From a checkpoint of a small contrastive image-text model: 8.73M parameters, 40-pixel images.
Rows from block 7 of the image encoder of a small contrastive image-text model, named by matrix and row number. Rows with one number belong to one neuron. Each number is 500 + 50 x the weight over its row's rms, rounded and kept within 0 to 999. All counts start at 0. Numbers have three digits each.
After each neuron's rows are labels from the 100 images, of 14848, where the neuron reaches its highest value: "top examples" is what is common among them. Only what is clearly more common there than usual is listed. The data: regions of photos with short descriptions (Visual Genome). In brackets: how many of the 100.
# fc1: MLP up (encoder.blocks.7.mlp.fc1.weight, 768x192), inputs 0-191
# fc2: MLP down (encoder.blocks.7.mlp.fc2.weight, 192x768, transposed), outputs 0-191

fc1.755:530433548489487481452568627503543524532440450527471440533438585548524633567465457530497508498535450546368469535523570580536647582507513504435545529434488526423522467503466619535597532447425503492481480383542569523467550445492501511532546521564424552448536498466505490551466509518504445550502506477535516516524491471534494492485466394496426593533480456500419429497530487562435493476478467480546512462596590570525533502606466512513480515398478442535495557493555492510530540405513550544548543504438523533527497527456512466473405518459416575487435536517501530431588556465434458568
fc2.755:482479531635525499462551602403577501448548470408425497505479468526495447568598429405513482458552448525513481501457485595421498521504546534447576435426549555472558399449534500369522490538451500551482492506473555428505507537521493493403484492511566491503444566464534478503453477474530424536496501475423559555504507443454550498448387508488446588417537539561479530553524484464496618569506492489601372510541607494511486473422472534492442583498466544478461482535506426541453455507569577471554524491504568464507497533565541483496528591499507503510439523475493465493537560532500460635
top examples: text has "man" (29)

fc1.469:444455535500573395498483490576474445593489401439485362500538431493473452524492467454565442570535460537399529506453498522487532469510441536529480457474496635510571510419568476426520560514568477455507501463559413501561589543462587528488407480465560533613457544472542498459542539458484478504553505523537583579540546576621553491524496523490413538466491563509473575437510527473421429574471567524536566558523554548525453476422513568485459503523472497465469511455445420374560481523472504531502531453501542527489568524531492431495422435579479484496455512530431530433429454458474525538
fc2.469:427519545486539500462540487528442481490471501432487502627544533522441401444467500450498511498539471579522545518566491569473525557481574568488494467509558545510442492476484500537568589528553444411476548488458578434462482474494473451392452464553487478436458593455509602518490430471433599493453590516483506386474541554490501458549441536415543446447475591480545561466452392490478471448611420471524577503566575461536558492450535590440519453445430533467436516517460551430553559493552472493500515473423553502498431488396505499440495505433530480487536494496528566518542468523487634401
top examples: text has "train" (26)

fc1.578:475598506425447497500405508646482513522518434552432489494588480428446522527508444467598510469554480515501452503473553502605455464494574523484497441558500494429491426430469486500413467544456427516438564511464494491508501534576456478556482460473478456513540560505407490625479521515501540519458572556526363488538482444469560539526445492515459553507541573597580487506448561507512494515657510554493463557433497451451513559583458465494489527506579548410385483512477493547488516499409504488403489649541443502504429477471472507533498510432420517457457488497485501449473428557533553484
fc2.578:478611516507573502466539506525468546423395526581509358477524474596364411501520470504402436509479530535536495435472465442483486455389567478461517533517439523515456586547514481437546523553557476517555481489542532541466481458491476519451407514510506479584458503511545476443511467455499549429464487432457584501409443435520520447389529486578536553430490451487452525502476511526553535555426496562463498601504449489482446460467462485553458507452444419532518497447513491452524440545548492463579488540602526588493528392530400513440504529420482449508605432466530421526492402525501479472
top examples: text has "sky" (26)

fc1.675:387475524506461566498537466456454467496537551514519470496493389566468471526485480559558543567524417584541418469433542500455572497546441484524473506528484510552509480374551486407525608666422495421578439518465459526515466550471542491488534549553487589541442453587538554586402445474520460522510576499545543532534478498536469420519519522493471543435518480538455469477474389534444554536441540455511441466406449501581505467523504585558522485578600566537457563542500458476502543553427519615427471431526411558527542527509524538456465494546480503477502482448479535428492507443445464532
fc2.675:535490489463603501521496470494576479492585506433490489615503487536487487458464487478512505479495601540447521512495521543486469578460481449479496473440585576509578534500463594540551484546448515523465451447405387463471527520541428543490457473560515398650510592510550535431496445516495443541532501615442442425620521546518478435619421475483528528515519554387493487532468546526519575463537563502434520498471462500410507540485453582544533547537418573548440460522460505449557514476463561452516473503529445470441474500523498549586494459611478539475484461408468515474367504441536541485
top examples: text has "sheep" (25)

fc1.340:460451509594585449430469452473478467439497474578527479466526476490511573483437432613481459456514480468588536445531509496544423498551441508381450519564477523539526470515570546493467614497539490500433479366466448522575522555530557492473427469439521459501423541529502409545492390526437488446514482499557563450541543493501549430472448412507517471528524520556575438538535557549536497519487490521415433524512393468618524513528431550487407550500562495462563554463560508538482488461586543567431488465504481363497458435468500588501535495510488428619464488516412471551452510458455500504
fc2.340:585458492443494586575454533480480552452551480498551495516411511604466509535582534452520433534434457520435552468571412489504491511435542530478524447502498444490432527517533545591518604520512493486476521479563441546465506543513511509461617533568475431499438477540564570469490517475547478495424502478480538388486485500472629534435536594476449422536580481500531502531532579534446519465494508540572402656419511455486472548509476467448472419491484515580491581574546463462494502468533509430493472467554519468466583610423553386551497498487532524493472519457585473396440518502585453545
top examples: text has "man" (26)

fc1.150:552602513482456486529464464473467469385410484498509476468491467504526433475561498556379444473477470562589472522476413398486463498572444462519479469413395541588530496435526560383490488597572485484614562524487480467477404542538539475498502454456485573532446477524502449493506470415551459539485527470513580626497572564460488511452524411592490477489495545510527478473624498519520461551466487506532528439474527550506611512446565495505502554492562442480496567515374482472452573591503423538493506497539537456394405459475501597466492567546454468485502472551470449457529480508511525509
fc2.150:590486464467544528524479502473496520456441466543536558555449477521469465487484515401436604494507517553401528530463578477446532510531525487501511509439532595422525456410444542440463467327498448518365474495505484554537491493458569448469510455440473515490450543549496527503502455531514495511496528567522450483707560524492437467540501488437531519455541609472427487543419422508431432454493497553541419500507523479383456522542547491529462571464457493523450549468518505520551539535560591437481469498483551451511487476497566497624514414511542500561531484482496503589505436486605518395
top examples: text has "shirt" (28); text has "man" (28)

fc1.382:517456464550483577546488519603555464525575532428513478492456454479591512522473552497430562532492487519432524529452496515475495481602509486449387446423488476547556498472475583447531512479478538522413492581503591625436451475488391517440473520568497480581502495483523417567397607462585532527501389489500501435493400487446438536542509563506503547501472535437428486431533464489550412552577489592514448455486455480552558507417508414494461458559521460516512529444401469496537469577535497510538526513504484559498476399509521497466519622476485523517568442545471550523510556570600433447
fc2.382:500504501450568480494558497495500614523464554506519614463540477536471391536558392450515509511501477461514504512551542481512530399487495553468494499470563464420489465486530514568533571476447456549525530553390356451469491526499486548421453576465594558577413475559525610463522491489511544562504451523482486496527526551454453471548549495484487500442499515517452442549540427548395540587431497560473526515464403495499523536429479479493501493554524460443445558499559516516521533538662578541476509583505479472488445459471574507451416400424410514553563496473590515422509513524481410583
top examples: text has "blue" (25)

fc1.139:413440450424428482557446626464444463496517555541465479471564579547445503527393483526466466532545431506544532416482459377511509526503431493490514521595470480489531533464392509417453497533563514541559512536551498557481401520517597475539474471515529522552507560602553507483481511488549402473462482525412463463443531580477578568492508502447441524530566483515455473547492521498525564511430513514508477420496472576486574446426613444558485499486403438492480532509536471448436507564558444496505499493443485555451572533521518490502556584567457393570458557450566601464391521570529483526
fc2.139:468498477551516472493356460440529458454467513448543546491500477544348511516529435501498519465531502501551539447472531540526475481543503530386587520464424397515520562419522487515578484483534501521452431473516466401480484600470453409474552506528552532499526555681548501441565549527507510448547560407378500456457580486494544568512462441463464492496449480503430434436464475515532525398446421486479448405544467505518509554529503481541514484476493566516450427532490459483517458587498540619465507454593499558478404515489451532397525503483501492538427512468536503500531459573462418438
top examples: text has "clock" (30)

fc1.110:439486562513510464427512460487492468459525421441468459528493523537510442473528556585471534554424503509421495446500482475501516482448491485512453593616340475618499466521429498476477507497601505465549573514495457526438539539456487419451497440440472596508534516512514479495355512442494495369575482521521497508494472498441528494593522508489545482423550484486512530515515394469471497540461552496508634487402463488405595472403474554520413534563494449442465531526457481489529448493487477479489408494552500577418475538461542563536460436542461493538560490487550432500516338502502566488
fc2.110:577534421557457518417564477496479488481614417478565500463471444496541564529507545308435512514525471477599448446526536507427439444434399498488464499324478541559557504509440439532492518533481535537526440486507523496416456523528531467443499494456491446471466543535473507510532460443493526447507504517543511537514463548534500495533433480497460490505472480536578531490621502466532447396440505467540481503501555469474521472510472553510534506487511414468481479557527498609474481465446588427422585555425502495522388494575489497553545542644433485423547496479537564509489531536464446376
top examples: text has "wearing" (27); text has "man" (27)

fc1.350:511475484572577528460559500576421462551450504511439473538483500549505433431500420599504529514536538459571622410539484514486447513515525477490497497453467459451532455644524529481578496607580566484516474416514569553642537513519455462555453504529445503405512497490511502481521456452434413481504548447494508497535536548565527510455540578483432430477600554488517511461522478489459498498529503470572588549545521451466552539415494528535464487457384426566497532453403574519500571471501559407447462546477594509575495542508511621435553602465525538460484499449473529508444502538582538526
fc2.350:490470494429447490529464505485578529552483491527540644508544539505528519449516383546482529525450468523500478453486519457485440529405508525521518530464577545534497437555548503455627449502358532553510467497466566496563555462530493551591430475548621455527487464523505467454486543468523464571533517517591346470576480517522483487535469511472460437484522485535505477404496502415467567522467531530477456421552543479575463464570495475517579475529512519460504611498515487532418551473520671407452427437465449555443570406531515466553459485544490561575461512521536537498468595536469453458
top examples: text has "man" (25)

fc1.86:540545484581479442557496551510540486459443469482593477475509555510504505512528517530442474574557367487491454482600419488577464552457509408580471495549454361506444459543537525579350489577413509408513480469516484526565483476430534472575403493550512598452573458452493486499333439489642555515456497483433443481504464476489518436544487476544595489476491456494452458432433503505504485537471428521557438571539511454497472486510489467387547475474604557466491410506559496541491503550452577462468500529530566511588493509551549548556481523492494494535512541540486462503482536486485537532
fc2.86:423559593532473429575507544488472515571492539409491435436592501542489472478520507409574494544433461536502540449470486480427533499405459509575509482500489462518553463488553430451534531535455468461411497518402493478479568464490482496546454574626537412529555631508573551439560512474494530528520454414529550542569417472524475425494497520498607584481461528515501433471437516516531539444459557547527471541515375494455544422540495498538513554486538469607524476472409518483462483541549492519548442531585494438465512472500542516459609469473430522555543387557487415541432457413556531517
top examples: text has "white" (28)

fc1.177:423510522573475496511422446557553441465544642476395473464506502525541469491430483534557535434502459533625433614531493537522399514516532544445545408545526492534501566514516507637452518501563464458501520555546554408538518469535562437546546463575434526492483492510629504542486511493381500430495516501444473592597468517483524460504540512413564471519533496596470452533447474497531537533463336509486500471505483459523473535520568583581498511503501440466547523455503529467563512499568423537510575442432477486520535532464528505495527464485572653516572477505460477438462525511509468483
fc2.177:505507505403489551581488562516385504513500540521517506467460563477514540580446532482502491470565516587498447504459560547466457501488546421471535521474487448448549465524556562485514463482489390450472582526466483534450451516542442582442496513591540445509584520458530434468530446448606565549460549451527372552591471472570509420499515512565512391405519477502447504500626525455502456546458537544487538453518483573444452470458469533509445426435539571508535536385560538458524379446543476370402498490534613483527505497469524510464572459443566521507541486499550595490497524459509555504
top examples: text has "white" (28)

fc1.93:511479581502480475558419581524487574510479451530458443528547538492587581517532523487538509510544491507581433513473413516466453523488547521566456510405503523618432539494497510473502567441524526487526490538514525526464581428526366478526453497520454578471486586546537491500483488570533608410482460505559539495463449483499496476505489651510506536480598608521463526552478490500429563496481464529511506497498531515580517489456494438375563510534575488516538493607559456501596585467486588483406456543482618525529486494529441445433530558407515531571532506555553372528503439594524503517
fc2.93:426539537461459510366429509537563467571526374528523504439487496529552587527442455523487535462514584506512493619504523515545486522529432500467633519559459477466484493560487526631525501576526552529398482505483488431557561495499511566430435503493489428574510590513512462440530504446498496476421515500523474499468646511433474510534439530521598543513544463577437542484487500470390487544433566554488440442478461483487513400536462417451526455576565457466477497501547454486402531549573560444471565527527456459515539508527573544515476449523553496495504547470504545514554520533373539402
top examples: text has "sign" (39)

fc1.124:497483557476532448398564529553532528456440523419552486535522429478537614571488479509457468543566552581556478493404539514507589455477554481467497486533497459485612475528416570513590541380444549374470549496478506535576449478500471518486464487520483491524463583507485430509433554429427480499473592447490549460488549520538507618469430509576503582516516545551395529481528480501518526514483499455447480509522478435533495530512531515443440499534437458495526493465478583521488551536500605514477493468559550523589552406469521513463538410500398532637475543418476440482453464576454614557
fc2.124:476583416412444469540517561433523521586513490446560522485532461469470525524539461532453578421438541446487485447464465417604443394443561501476551518607499438480509518398494497515580554512503353528491467580570485483489454477530513512405479525469448581467556525516441535486516478461578508491493577514568552491499473414485432555521516524535529571435488393459383575493519482472518574521540580549553458485472442513503499574536490446463388492520508579599452512496452479455456576520559581498561557504416399438477424515472474510413514459476512466472577447485525488539515504539524445481
top examples: text has "man" (26)

fc1.314:531535541522554526518529553456610546479443481576450490539505496514515430599426592477471592546541414556546562560518466462541529509490490470563533437502464541546468428457489545407527477583472418481453484454516526505538600406558531570516533444553532494561526454564504532530594481536531521546461554445555484568544498499479525538565384492482456425533489485460521471530426476573490474475424493500438400476466573578488550500630485591554508493505536529565518508566532545502440588519454556461464412451461450424561501572461450426514480530518460431536520464567604468409508468408518536551
fc2.314:499495504547499524482473497494529511445445570451420482493534453477441547503468516470477495568496433513512421431461487482523495579539467502469559495555541435479549500607435475461650563505434405434520498456520411498491577475515420491430489516522500606465538382402481425550470597475577511567412502459474400568496386529431384460507405461505400570494532503476499540556510499555468588446532543481526514499527526534513484407489430476551502500493554490506486455534535525487467348540552545507592451515584539432500417426529453506462508459580521560543450481512519525540534546490544528490
top examples: text has "man" (28)

fc1.394:394566525470528512472458449496572479486530494536396467540480539491521599484545470499577415519476502522458560506591539498488456504491496577522464536553616467569497491512506628468572479503524517433605571494511619463491507479508458484474429491477515545568572479486446557452553511442502475586569528549382506461317422578456487487458492516566543544490505480580537537537489550570450496561382562499399522530418500503458482466488493500501547537530568609482494454552457477582461521514539413496518565437482480415570565408545479564512456465553524501516497503506534486557475437526502457502
fc2.394:584439456428519458565467559507496533457462470482564495484531460467522505449556553495553539474496516449448556535540518552422524507527519508495462506441561509536493512560475459563511483552433491530537511557449555537532433493540444436553554427393433430535489588407411418512423486533504515527520484472481454556559521479557443468402541382393523566482424493475499413489445540451520384519556537529515485520490446494499464430516414540509548570455518553637478417589596392533483567491529461497516478532506615525453460595573475477489502474509598463420497462486569446496557446579532511479
top examples: text has "wearing" (27); text has "man" (27)

fc1.505:529486502538460429489568499535537599482531535501584423483465506520438502504600483506494527489521557457468515473546459501470503564403508448453567433499538519570556496599411453476556467514532587494489452610560491573483493446455485531604509503493540587379482562467439468567513593457517433492466431538556510402481556548449529488618471550487568520500509478536565432445510611519567507504513527545412514549537441508572522445562542599410547531472477494505549499495550359468534579556478538433539424473524436509475500473530455514500509475431587463524482484427551490515487416484507482618
fc2.505:436465493483371538505486498525505525526560533505493591523573455530493544485377519479523517510510493531580463394520521602390468485528404462410467495531491558457447551621461480468475460530606421484541455444415517513540503457437378516473477480500432461584513553538495606508401408463539497488461581448468452372544523479455510501573549429465571525506496501541542422503532523431455480566446487542530539538466465557576466540479549525379583486510528520483505552498516423608562443512548514471519511480485515536530494426540449547474475481524516504489523403464569537548462497481554585469
top examples: text has "sign" (33)

fc1.518:514590399566511445505498520524431465494433489505462500473491490582527553570503519468531570460439481567492579499577572527502530491496553451524406492497495556458561483561457439463511488480446495607446451474519484552466508553486447597529551389495508472611558484493527508543531521475525547501422430604483566465488461386503492466518488503500476527515602489486599542473520609518554465599483627607380501490489526423541538568608534492472516543565430459505531516518573506440474513444531561546435561440511507493436499482536527571540596473438474432454382473512471484507561546469565508528
fc2.518:450481472556458437522489461518433584516624485439556480540485488555503426438507419446531535506468457515502454451501525463421476465555497638598582505520559531428445578556586454576420473570448503537521473535429517558514511415520519498496574420446509453513491484496410472451513502479427548540560517504451522526493498597436521474421483518584521526496555450527526463540556503490553525450534475486625470491451474517498619429400510447543464439474438542452529582455493503519519615572523528531470511515451494558448492413540583529494555476437601527634530443491555497475445469505442531530
top examples: text has "green" (27)

fc1.64:601571509498467428516479522574483464501553489507501489484451567499579459442633569544511417551433500576497368506473482506420462513553508586539458523445480485448503482521489542465564475588566420471460465450551527472619486535572494517484529578473559505476519605537409518515494409454480504540454622497464458444499488515523539570449462555428455454564456497456528538487385412420580537492470415534393552511469488572526491514523538531415471479511543498463564553468580568439523541487463553499450426562515493490408472499571441622516472535483477472433549471456538519546471537497507471469
fc2.64:525490547528444461317521460468466575431455476486447492490443427454469450448474360546511600471535555383582504449475472481479509507543527560516497470515526440600425484485562481388537518453430441487537487451433571592588584437453488504514510524541486472515520512466505476522460511591477595536497514527405472505451556397476421518525476415538515469537463477486501495462491543449551557486503542470483479428497559476548580498455509481520465556364489486439485468511425412535525540520448528389538558497487521569457461549471523457401483550504497489476480489456531428448478441571407452524
top examples: text has "sky" (25)