A small contrastive image-text model, trained from scratch.
Model: 8.73M parameters, encoder activation quick_gelu, text encoder width 192, text encoder layers 6, text encoder moe top_k, text encoder num experts 8.
Rows from block 3 of the text encoder, named by matrix and row number. Rows with one number belong to one attention dimension. Each number is 128 + 32 x the weight over its row's rms, rounded and kept within 0 to 255. All counts start at 0. Numbers have three digits each. After the name is the row's rms in percent of the matrix's.
# v: attention query, key and value (stacked) (text_encoder.blocks.3.attn.qkv.weight, 576x192, the v third), inputs 0-191
# proj: attention output (text_encoder.blocks.3.attn.proj.weight, 192x192, transposed), outputs 0-191
v.76 093:140109117121116137122115156108157156124158131164146135131121067132175142045127106144159100083203160158105083165148210101157121150158111154187152118166128107127176103130146127083125114142171135109145127137080139127126127128032148159076123086099140164165168105176116173112098167168172070175084126102126098054112092088139123176114093072116129146129110072152094062131128179132122170089166110134162061148164152133120120070108076166150163153127100120197153100140158082150122117145147103141158150121109109097096097098117115101149132162143154184161101122095136171153137142164183053143
proj.76 097:111164137168143120115076174098178133152101119027148159156130185118072141174117140123107157120076132107175147093191117145149132156135156106127150120087084162124080135111127096106153164124097144125063157100128162107141085169140146164127161214169085092158123078069160097169067157093090161093133114110124178135115175114132102121117169094135128114096109120099241150102136131113073139134111164143101165108131178137098147103165154092164114114092104136096187071125141129135186108119154160128113097140117191120127150158149136180108157153152088088175124103147146141125162098113087170067
v.77 096:124125080145177090103138106102134179148143185115120121151121094091162109093167093171069194120098128122151151109098130142105161087129133101115064049171119133167167159183108108102147089082127142121086156130112143177107153165106122058144141168105099105125090147116125144133156104165192124097110056170138173104152162155119134127161132130098105160162122095091137112153121125095122140138134158095136104091138104118154116122156130042161098147139164124083089131055111126173112100153171117129198102079104167125158101118153155052119158146142110172145110153171079153138196173088117232147
proj.77 102:148164179083091143198160155136086110073048113119143143098128141123129177134105164087109074116158151124160098149168128129146152148078139110104206158145105143128116090098158131123124163190151143100129041114122096085127129156138104159064086059097148114129173117107159126115106115071128117132150198155109075134133104084116145171119058110097139112113121152124086158156110164125102143081105080143124145198145099111100133112070135204128126118086131119142109189105135092125142116108084138151056147153126075163154139131098140138129139135135113096147151037165191102058118115122098081129
v.78 097:206120122122135194111182112210162131183057085158149140163179100131155069180166134136171203140113110088111120113102134115172138167109099120139150136119162131128102062121110103110125140074044160095131176135077087130106099128083130106127181153087125128082105116126103121132126115127146158165136154073088145090120111180117191092119198106132159124168175124114096164129167174110117134115155109132130130102123154055156173106155078157100193157153123096204090152128099110123088170115135107140127122150123178117130144144157106139127174130090117123110131124154199097121145180172081128153
proj.78 095:102131125064111106151090126071098146140159137206167102109164139149134195131148134128133078090137119174178151116128151133125106104170144207159103123101138139145120181130104116113072080141190110126104144131206172048143188101131132136163084116176094141115154158088138091103111149103109079111186129196130084128143159049115082139073076171136118112155121131158127079121088120110073154132092117131128156090174086122128128146151112128103110118151087080115133144123127151114165122156168126136201138127142156108166070081093147153124138068192130141163109101144077175114169088083149143162
v.79 107:165109171134134183112165176105094173110134131131078113132167148131121152097131144125135205121133118104052176054174097061087152210117142138086099146112092144118186084157171110156143097106113128103128132129079100091151110167156094177149102094206122162157137147153112141127183123157141097122101149136105077140144111127105157047110170157093145125124128094123161143080138127155091192070105090136107160080142156182128154089118095187119158103127136094197165113136159102092131163117087105137107120175087137162144168145131104146110101121138135188144122162096130138154112121093100077040
proj.79 101:151170124171089049111167074114194120172174126157162174139112144137124150089113092145111115198065119083185194111089117122198114153162134145123131103125156110063121171089137106086141135104154122118140139133162097184171101085082197095054137118139143150180124170120153146136067129131077111105164177182167110117119111139197142156202113151137107167137138165127126066142114182127117121152116131109103161110126097071125109109126132088101146116127152161077112156130122127114111115123182182110152139084144112112152136136129155112211101128114126097130114130095071132149159177140150173192
v.80 103:174062092160149169114086077156089156092123076107106110105151080109119196155100144140121064153079079127100157125174084131182105153144131136102161101140200129061152098106125151111166128158065204114103147143146087137140080134160105161123120143150124081166125147092125130145135118094099168064139152123152169119155073086152147081127159060167138096084101125142171118150111111110099076163092148122128119068166122141125124094135131139081100098123160066121122112222142163174154122098136132116096129131098136064199118131116146136105159104132156154115107136148125203132158098106059103136
proj.80 099:100216094114178083120099142113137114122178167165125177080124154125061085108179134133100140191182112126142144095135160104092158139128126130147122093051099160147108179167108080129106165121186113170180114076104159138162112153110145103110093121117144146152173121152131188135102114137167130168119169136150113132135119187119127114174110180141069154116136148113102115140050142096207133100108114129113138138132123093127118165199135134191135095115125169146126111073115102101124154099096131206130135127113078161044126114109132109123095171160095155081089173084106098068129090171179144151
v.81 096:116156152172147099133087135145086145143119144148136123137124086145184133092107183086082120146115149162165142142086112109118177152093107164174114162131144098051090122093145120130149132084103122140114138076146071154154092141072111130158133127129107098077158145118078087100149118154117155124124126114158144143123149207121172116159154114132095153097189111131155172119175065130110184133138187157183148162113113149147152061122195065142142174131084128119186115077070049193066142168123156225083178081110145128153121128120078134109139114147088139127139136124101165090104124120123142064
proj.81 093:134128136119074142161150123095131138111142038092068102063158167075110117104125055171130156127168098075135145154077123143161172101144113102122173137065150134143119115110109093105120157184124114115175068144119150098095133089091152124120119121112108184092098095135159157135107141102175118121113095124123074111139134097209132126141085174138157105127066139161124122162104096147155096151152137084160065116121076062134103165105121189158164074104133147114137111113174161144126148159192100129145124160139117196156125166126150145092061162167183113118140153143197096115170101114142098212
v.82 107:119092120166108132133104099070149179136139140067116097145142134112130122133118093119100161091148114135161081099118128198092144141129119080136194131094147098146139116149137166146127118091128196157177105069126135135153138115129128119147120139103179124159134084106136138126181166053056106144073095107125107134174066128173147129146095149161058067103114178124200064144084162137096115136148150101096167146140124132130065117117171069122096057101136114191156172051071125151138136041158054124120153127143113160118159107109087098143139158095160177099105129129157136166123079137111113121
proj.82 103:091116098145125190077115189159089117116161126122123164085131124175109168109165133103152149196090088102139121126137108131179148083150134120199097118124136141090104161070088127132133155086115144168089150171154134122118135124122135133068110116168095133125158158167142179111138112180127165130141183124115159160094149192138138078088036110136153145116129148084123197135149084204137142125077137149135149177183093086131176106119108171130096143158133134118125081144135113129109072147077174196160145127079081118117126128170175155164080175094113087138140101089166164093088159102064086162
v.83 096:120168098166107194112103110094131144147147185116144100110077107198064096086129125169138125159122181142116174112076183136058163114109058125133097100093067241089136141149100108160134142137094113139118080140134109184110120136153128153177126138126124120112203138109165092146132095119090135057118090147131145138116125132153179098080093105116110127149135127147147210153111122104108073118147142173081086107103109127186150150153130118109131145111141140149044162161086124103112175131144131170104138177107099108113128116092083098131059148103221120161152101130131149145103139086108151102
proj.83 096:169121126118133085137099171146112169048161032163130105122137144170165193105093160130105136115164095135157108097145107167193080129148122120169152133153166099147189112072167152089190120140122159057164185067103070090142150126147134139120193117103147148168095143118074112089112160098149124137106133089141132144151150166131115160192168135104163147113108109124065094155148130146167149097113146144190128146141135131144077150061160168111120086128164116116150121078166150116132096162137142144079127078137065137163140126086120165172144174161114102079086203104149105140102145175143116120
v.84 107:113211153114106106091155140146116156093130125122111127139183168119091129112135103121165165132105115214136102154096087088115094129092081150115111151145153104053102135117103151108157132055103104144101177093163102105126112171108182111119092104119129153177107157149172148150161128134141091152145142098114102121125159126154096139151095147163096123141110081114123122040043122175155118100103181087129097171186115089156114179165149141169105104100127154119126086152092117133124175215062084090089127118087094125113071196076136079076151136118127130122148166085094117078145144173137155177
proj.84 104:133078167153090138153135099069098154170117108108110117158111076129137114097091148097103110148168100085106154159168151132127120129181163108118086146093082131153140131183101131086095111236187122100108066117096165174101108100091149162106146138080138103123112116120097093078141133161119114181151151144120109151126118105108119094131098129183173145133095132110160164137132089126117145145138131107130146131057134169120153095123145120120158144140128113122128198092121186135122112078160188167218150082091182133121174139202135210123092094073123180143119148096189089219139134128169140118
v.85 091:142103096131169162154091139146122136177136105150090155139152109146115062053097106115082161139143187119158091116121164137149101120044130120127146158054140135149193198161118124102108161144145129124115115145060096076121132155180101135098125095134115116105141119100092133142146147149056133149113153118169109184119126104166127205118127150091141121125153095131139205207155135101147099171134159166122160156099179092077128113096142099081127145224091098128075172144168142154133167142159157103113140119143177128163100142131125102160068104117096091078142187115155049152148153146150125171
proj.85 094:109135107164096144113164121110085136077126173162132111117090106099138161150105167123160134155075088128101167150116128125120185121163126120182074118170094061148028115131148129129142020146137133128149148068191135175112140151145146146208163156131148082154101138131124141117130150166171121072135121158119112065114168103094076059087101140168189118153159064128072120141135160125154124136134104071166132081204138137173125138091139145172115178136146115152168112102116142091138138113108164061072126154189128120136118146073113144110135175127172112124124117153135152099107123098089151077
v.86 097:144130090130115112085152091112120100170135133151142108122124158172100172119124109127099101137134128118168165142133106148159112136111125095141213104078125095139149104119183179103071153107112060138154136104095191168122208097126184121148109106136158146109164146120121179164200131108095104160109109097100095117171137094148104087204116079070158111099140170120157093089169119176055109120126139114138138156200201109186194070120137151153180159092103149125088080138132147135105128148104093101088150098135104101101080107100139116175117105164165105133080195141155123149135148135167105207
proj.86 097:138100180126165169177110173130125149125127133110105135098104095108137128093167123145184144160135150144091157136137108128142149125175136112208093141149207085143161175122129093138176109132130170120090088169160074139138116147117130143114106116146127176099091164116097077068097151144110149082132091100166154040133116171146147139153119145125137133134062119138136102151070176089177183027098127190115146138129077164124068135123141130139061165142150126114214103126127131146146091074119165139160122119145154172103138172127107207117111107090077119129193074165134144128078141124099142085
v.87 106:150134186147132182134135170107083159147124106039151121143087106066105152188113119136153088147139117203105113086142171104128151144162056074160095129145140145105116160205100135149138182103103108102118077119104144091172150161118137056121106117121156077128114118080097183133130088090110112135103162095152141110118129102099090104127132120154135096092113186165081075150165081134100154115193168112117070094156140118138142174111149130144148152092111119097155117127167115134059071140132158150108129020134122106100105187147141064093133204136100088121145066117103111143138134116130122124
proj.87 106:153185097118100074148070130201177130098145109150124050100190123179104109111144107155148135156104098078147160163115150162128114061089147130086222141099125092186146107129086131151150118106097064131109157084090102172097092149196149180071140130107072110059174127169195118110128113141146081117144094103107148137100099169102182139159094132155143114138123093131153157129143185146162104117138165093160091146094111156124139138152083132167079084128095116116165103140095147152156128071125111141168087125110170187115185127109143193121163141105144144148121157116156143100126129144173144166
v.88 109:178126090141180095120159116126127096168119167082093146115136186095144164141166080145099171100113146107082162137170147131104114144113116144145117132169120120127155114064125137085108048144145140148092102170140121110117119099184117111153117187165097119127103023128105171109095103135113129151139139116158190173110175131152176100144191146143169137103127096080151070074118091112162104145155126129101133183206178070125084114133110126138126126130133117156130133155078109107117185122167152131173093128124106064147206156180085082038121144156149068115169099142125116187135126128166106106
proj.88 113:131144137148054159095087083137154129054141098133169159117159099203133104136100084082151084127135156108177128152083141104112150173085162094147116113096098159102134206147119097136074110120133116109126129141112142109188130159126054120166105059130165168149105183145140122151141126144131115118081137156141069138158050142080075199135082133087137127165158138217098152141190128165111125072120108104158132077081112163125174078151141097124130140126144150121096142143131116108120138073083056123099121165116170149100120101118110152153123106091104193138094160166132117059076123140135114111
v.89 115:096113093181129125136101108145137163114114086123156116048175138072136137149151137089129164080115147163148091198203162085123125133146108104110109156137089173139174086121193142104106097188141178161068125156176168067168165166082181139163145116166183063135162144105071110125178122101067113145111146120147152082134163130151146070170119157152115124070131136169165116137142085145147148093106178154076094104111087172117100180125097109136129139162096133127154083104133142131091157149104132122124084149083180183124102092088151139100092182107137143158120136112121162133061164116168132159
proj.89 110:152104157155139174070124146111131099172217151175079140190164116141101139153120159180103139126158146110149139110099129189122157133101100140152178139138140114118100209117071176129124137124111098106169114076064142167109111149124085116058135103157114127178072056145145077113133143155139114136154174117119117114209138152179110126121128128131181150148060103146086155122106179182139106174145096129134190088145100119104115130102129144165083148144126092088158114156158116184176112113163128170089149127145156098135203138126121076199070130148136122114074105113142074133191135131135144092
v.90 103:070160066180093071121209133145080135149138175127144129073116041143183161169121131185105119110131144109132157071129167156143165168191137130121125138133141091146153164191136111115083142120146091135165150130064113136120135164116173139119141158149089097142123137148109113146169127086159060172137126072152131162130121116136109151110090134113086094147170102122170215099127132100151116082121143099125117064071060124104129200109113093133107129133166089080127158121136134128107153122173126186164120119155098095145134101151101132164172103152149150206152127143101098133108089069127176060
proj.90 105:176106142069156212091115160116182159159147099120126087110126143098082158195130129078144108163084075150149113083150129121139085092022141148146157122142089152162086051127155125157139147072091199052171085162135082089171133137154161105079137121140127181172118153158089083123072122155117150137125123118035150159118072143145125141168127114143160155123094144094107126139132168134083144139076109118150118137151133116148147112113179163115143172116108180158150151118095152088126150146119121115104161131088149149138117111107134083129116194133206107120127083132138167174151148151173152150
v.91 110:109128086156150111122146097102109133160125113118138086131103098221068165171113144103084087143129126144107147112098139091122124133080163123114085152133116176075045070135190099164076088133133150138184137131113069136161095147130123124102151143105119181067166070200192138097135172201163130174105135135082131140085109115086129137123172176122130125190137108159150186090113087155121142123141119129145154121148138146158160142174125132129113172167167138141101116159187126133096146122123109111184102067121114098101167115176134170121172105079202074115113154177125130144146113152079079076
proj.91 111:172064132112150141166087145147123088126123163167174143122123154096092108043147115140138191133097116165121141109067082143104092162174064147181139112091144155169154157141116132090150137088062152120093102115150111144129090105110160148132150139159132115168117176087090088118136042126066143143150096104163090148144144129151159167133100152067152095126147124191082045119135143076106132155064128124141143173110130124112113139098082137092199106099123117130172187122105120112126126199159114120142103167128215186143124121136166092156149098116144167116081112111113116151105103081153117204
v.92 102:160085107151090106120213105134097120107159121135114170147126104069148170090126168111134076148143134110136152174129135123091116154094098132112171141133150110116137149105213135135075088180189183106117153122073097099164064157147133109130130115113185118120117093115105129158088121155108129152071060066144169173195145114131103125112141091132102087096147159178073113102067132124152107111134164092123141090114161118082147159130146090122107132065098135120103111102129120123063134159124081107153180060104114179111076130169134180130023091080119134145116184146124149099135141171088134165
proj.92 101:082107133178112141116142121122077140141134180145141109179124178135061081136092080164095178124128110177129164150141091182160124098143096140137099109091160133156118091178109101112187172112079133115107139142108150169074162150115170187119081176107104155123122137148169146104164124171177123186201171126128066072097113125180156134172143199120160191154109125112137148127142128164039159108148129140158162078127112149138146130097162132176092157113127114146151130142138106119143122146073147177165058176142142128107104130075078141102160143133169105098184120149136086160061092105146185118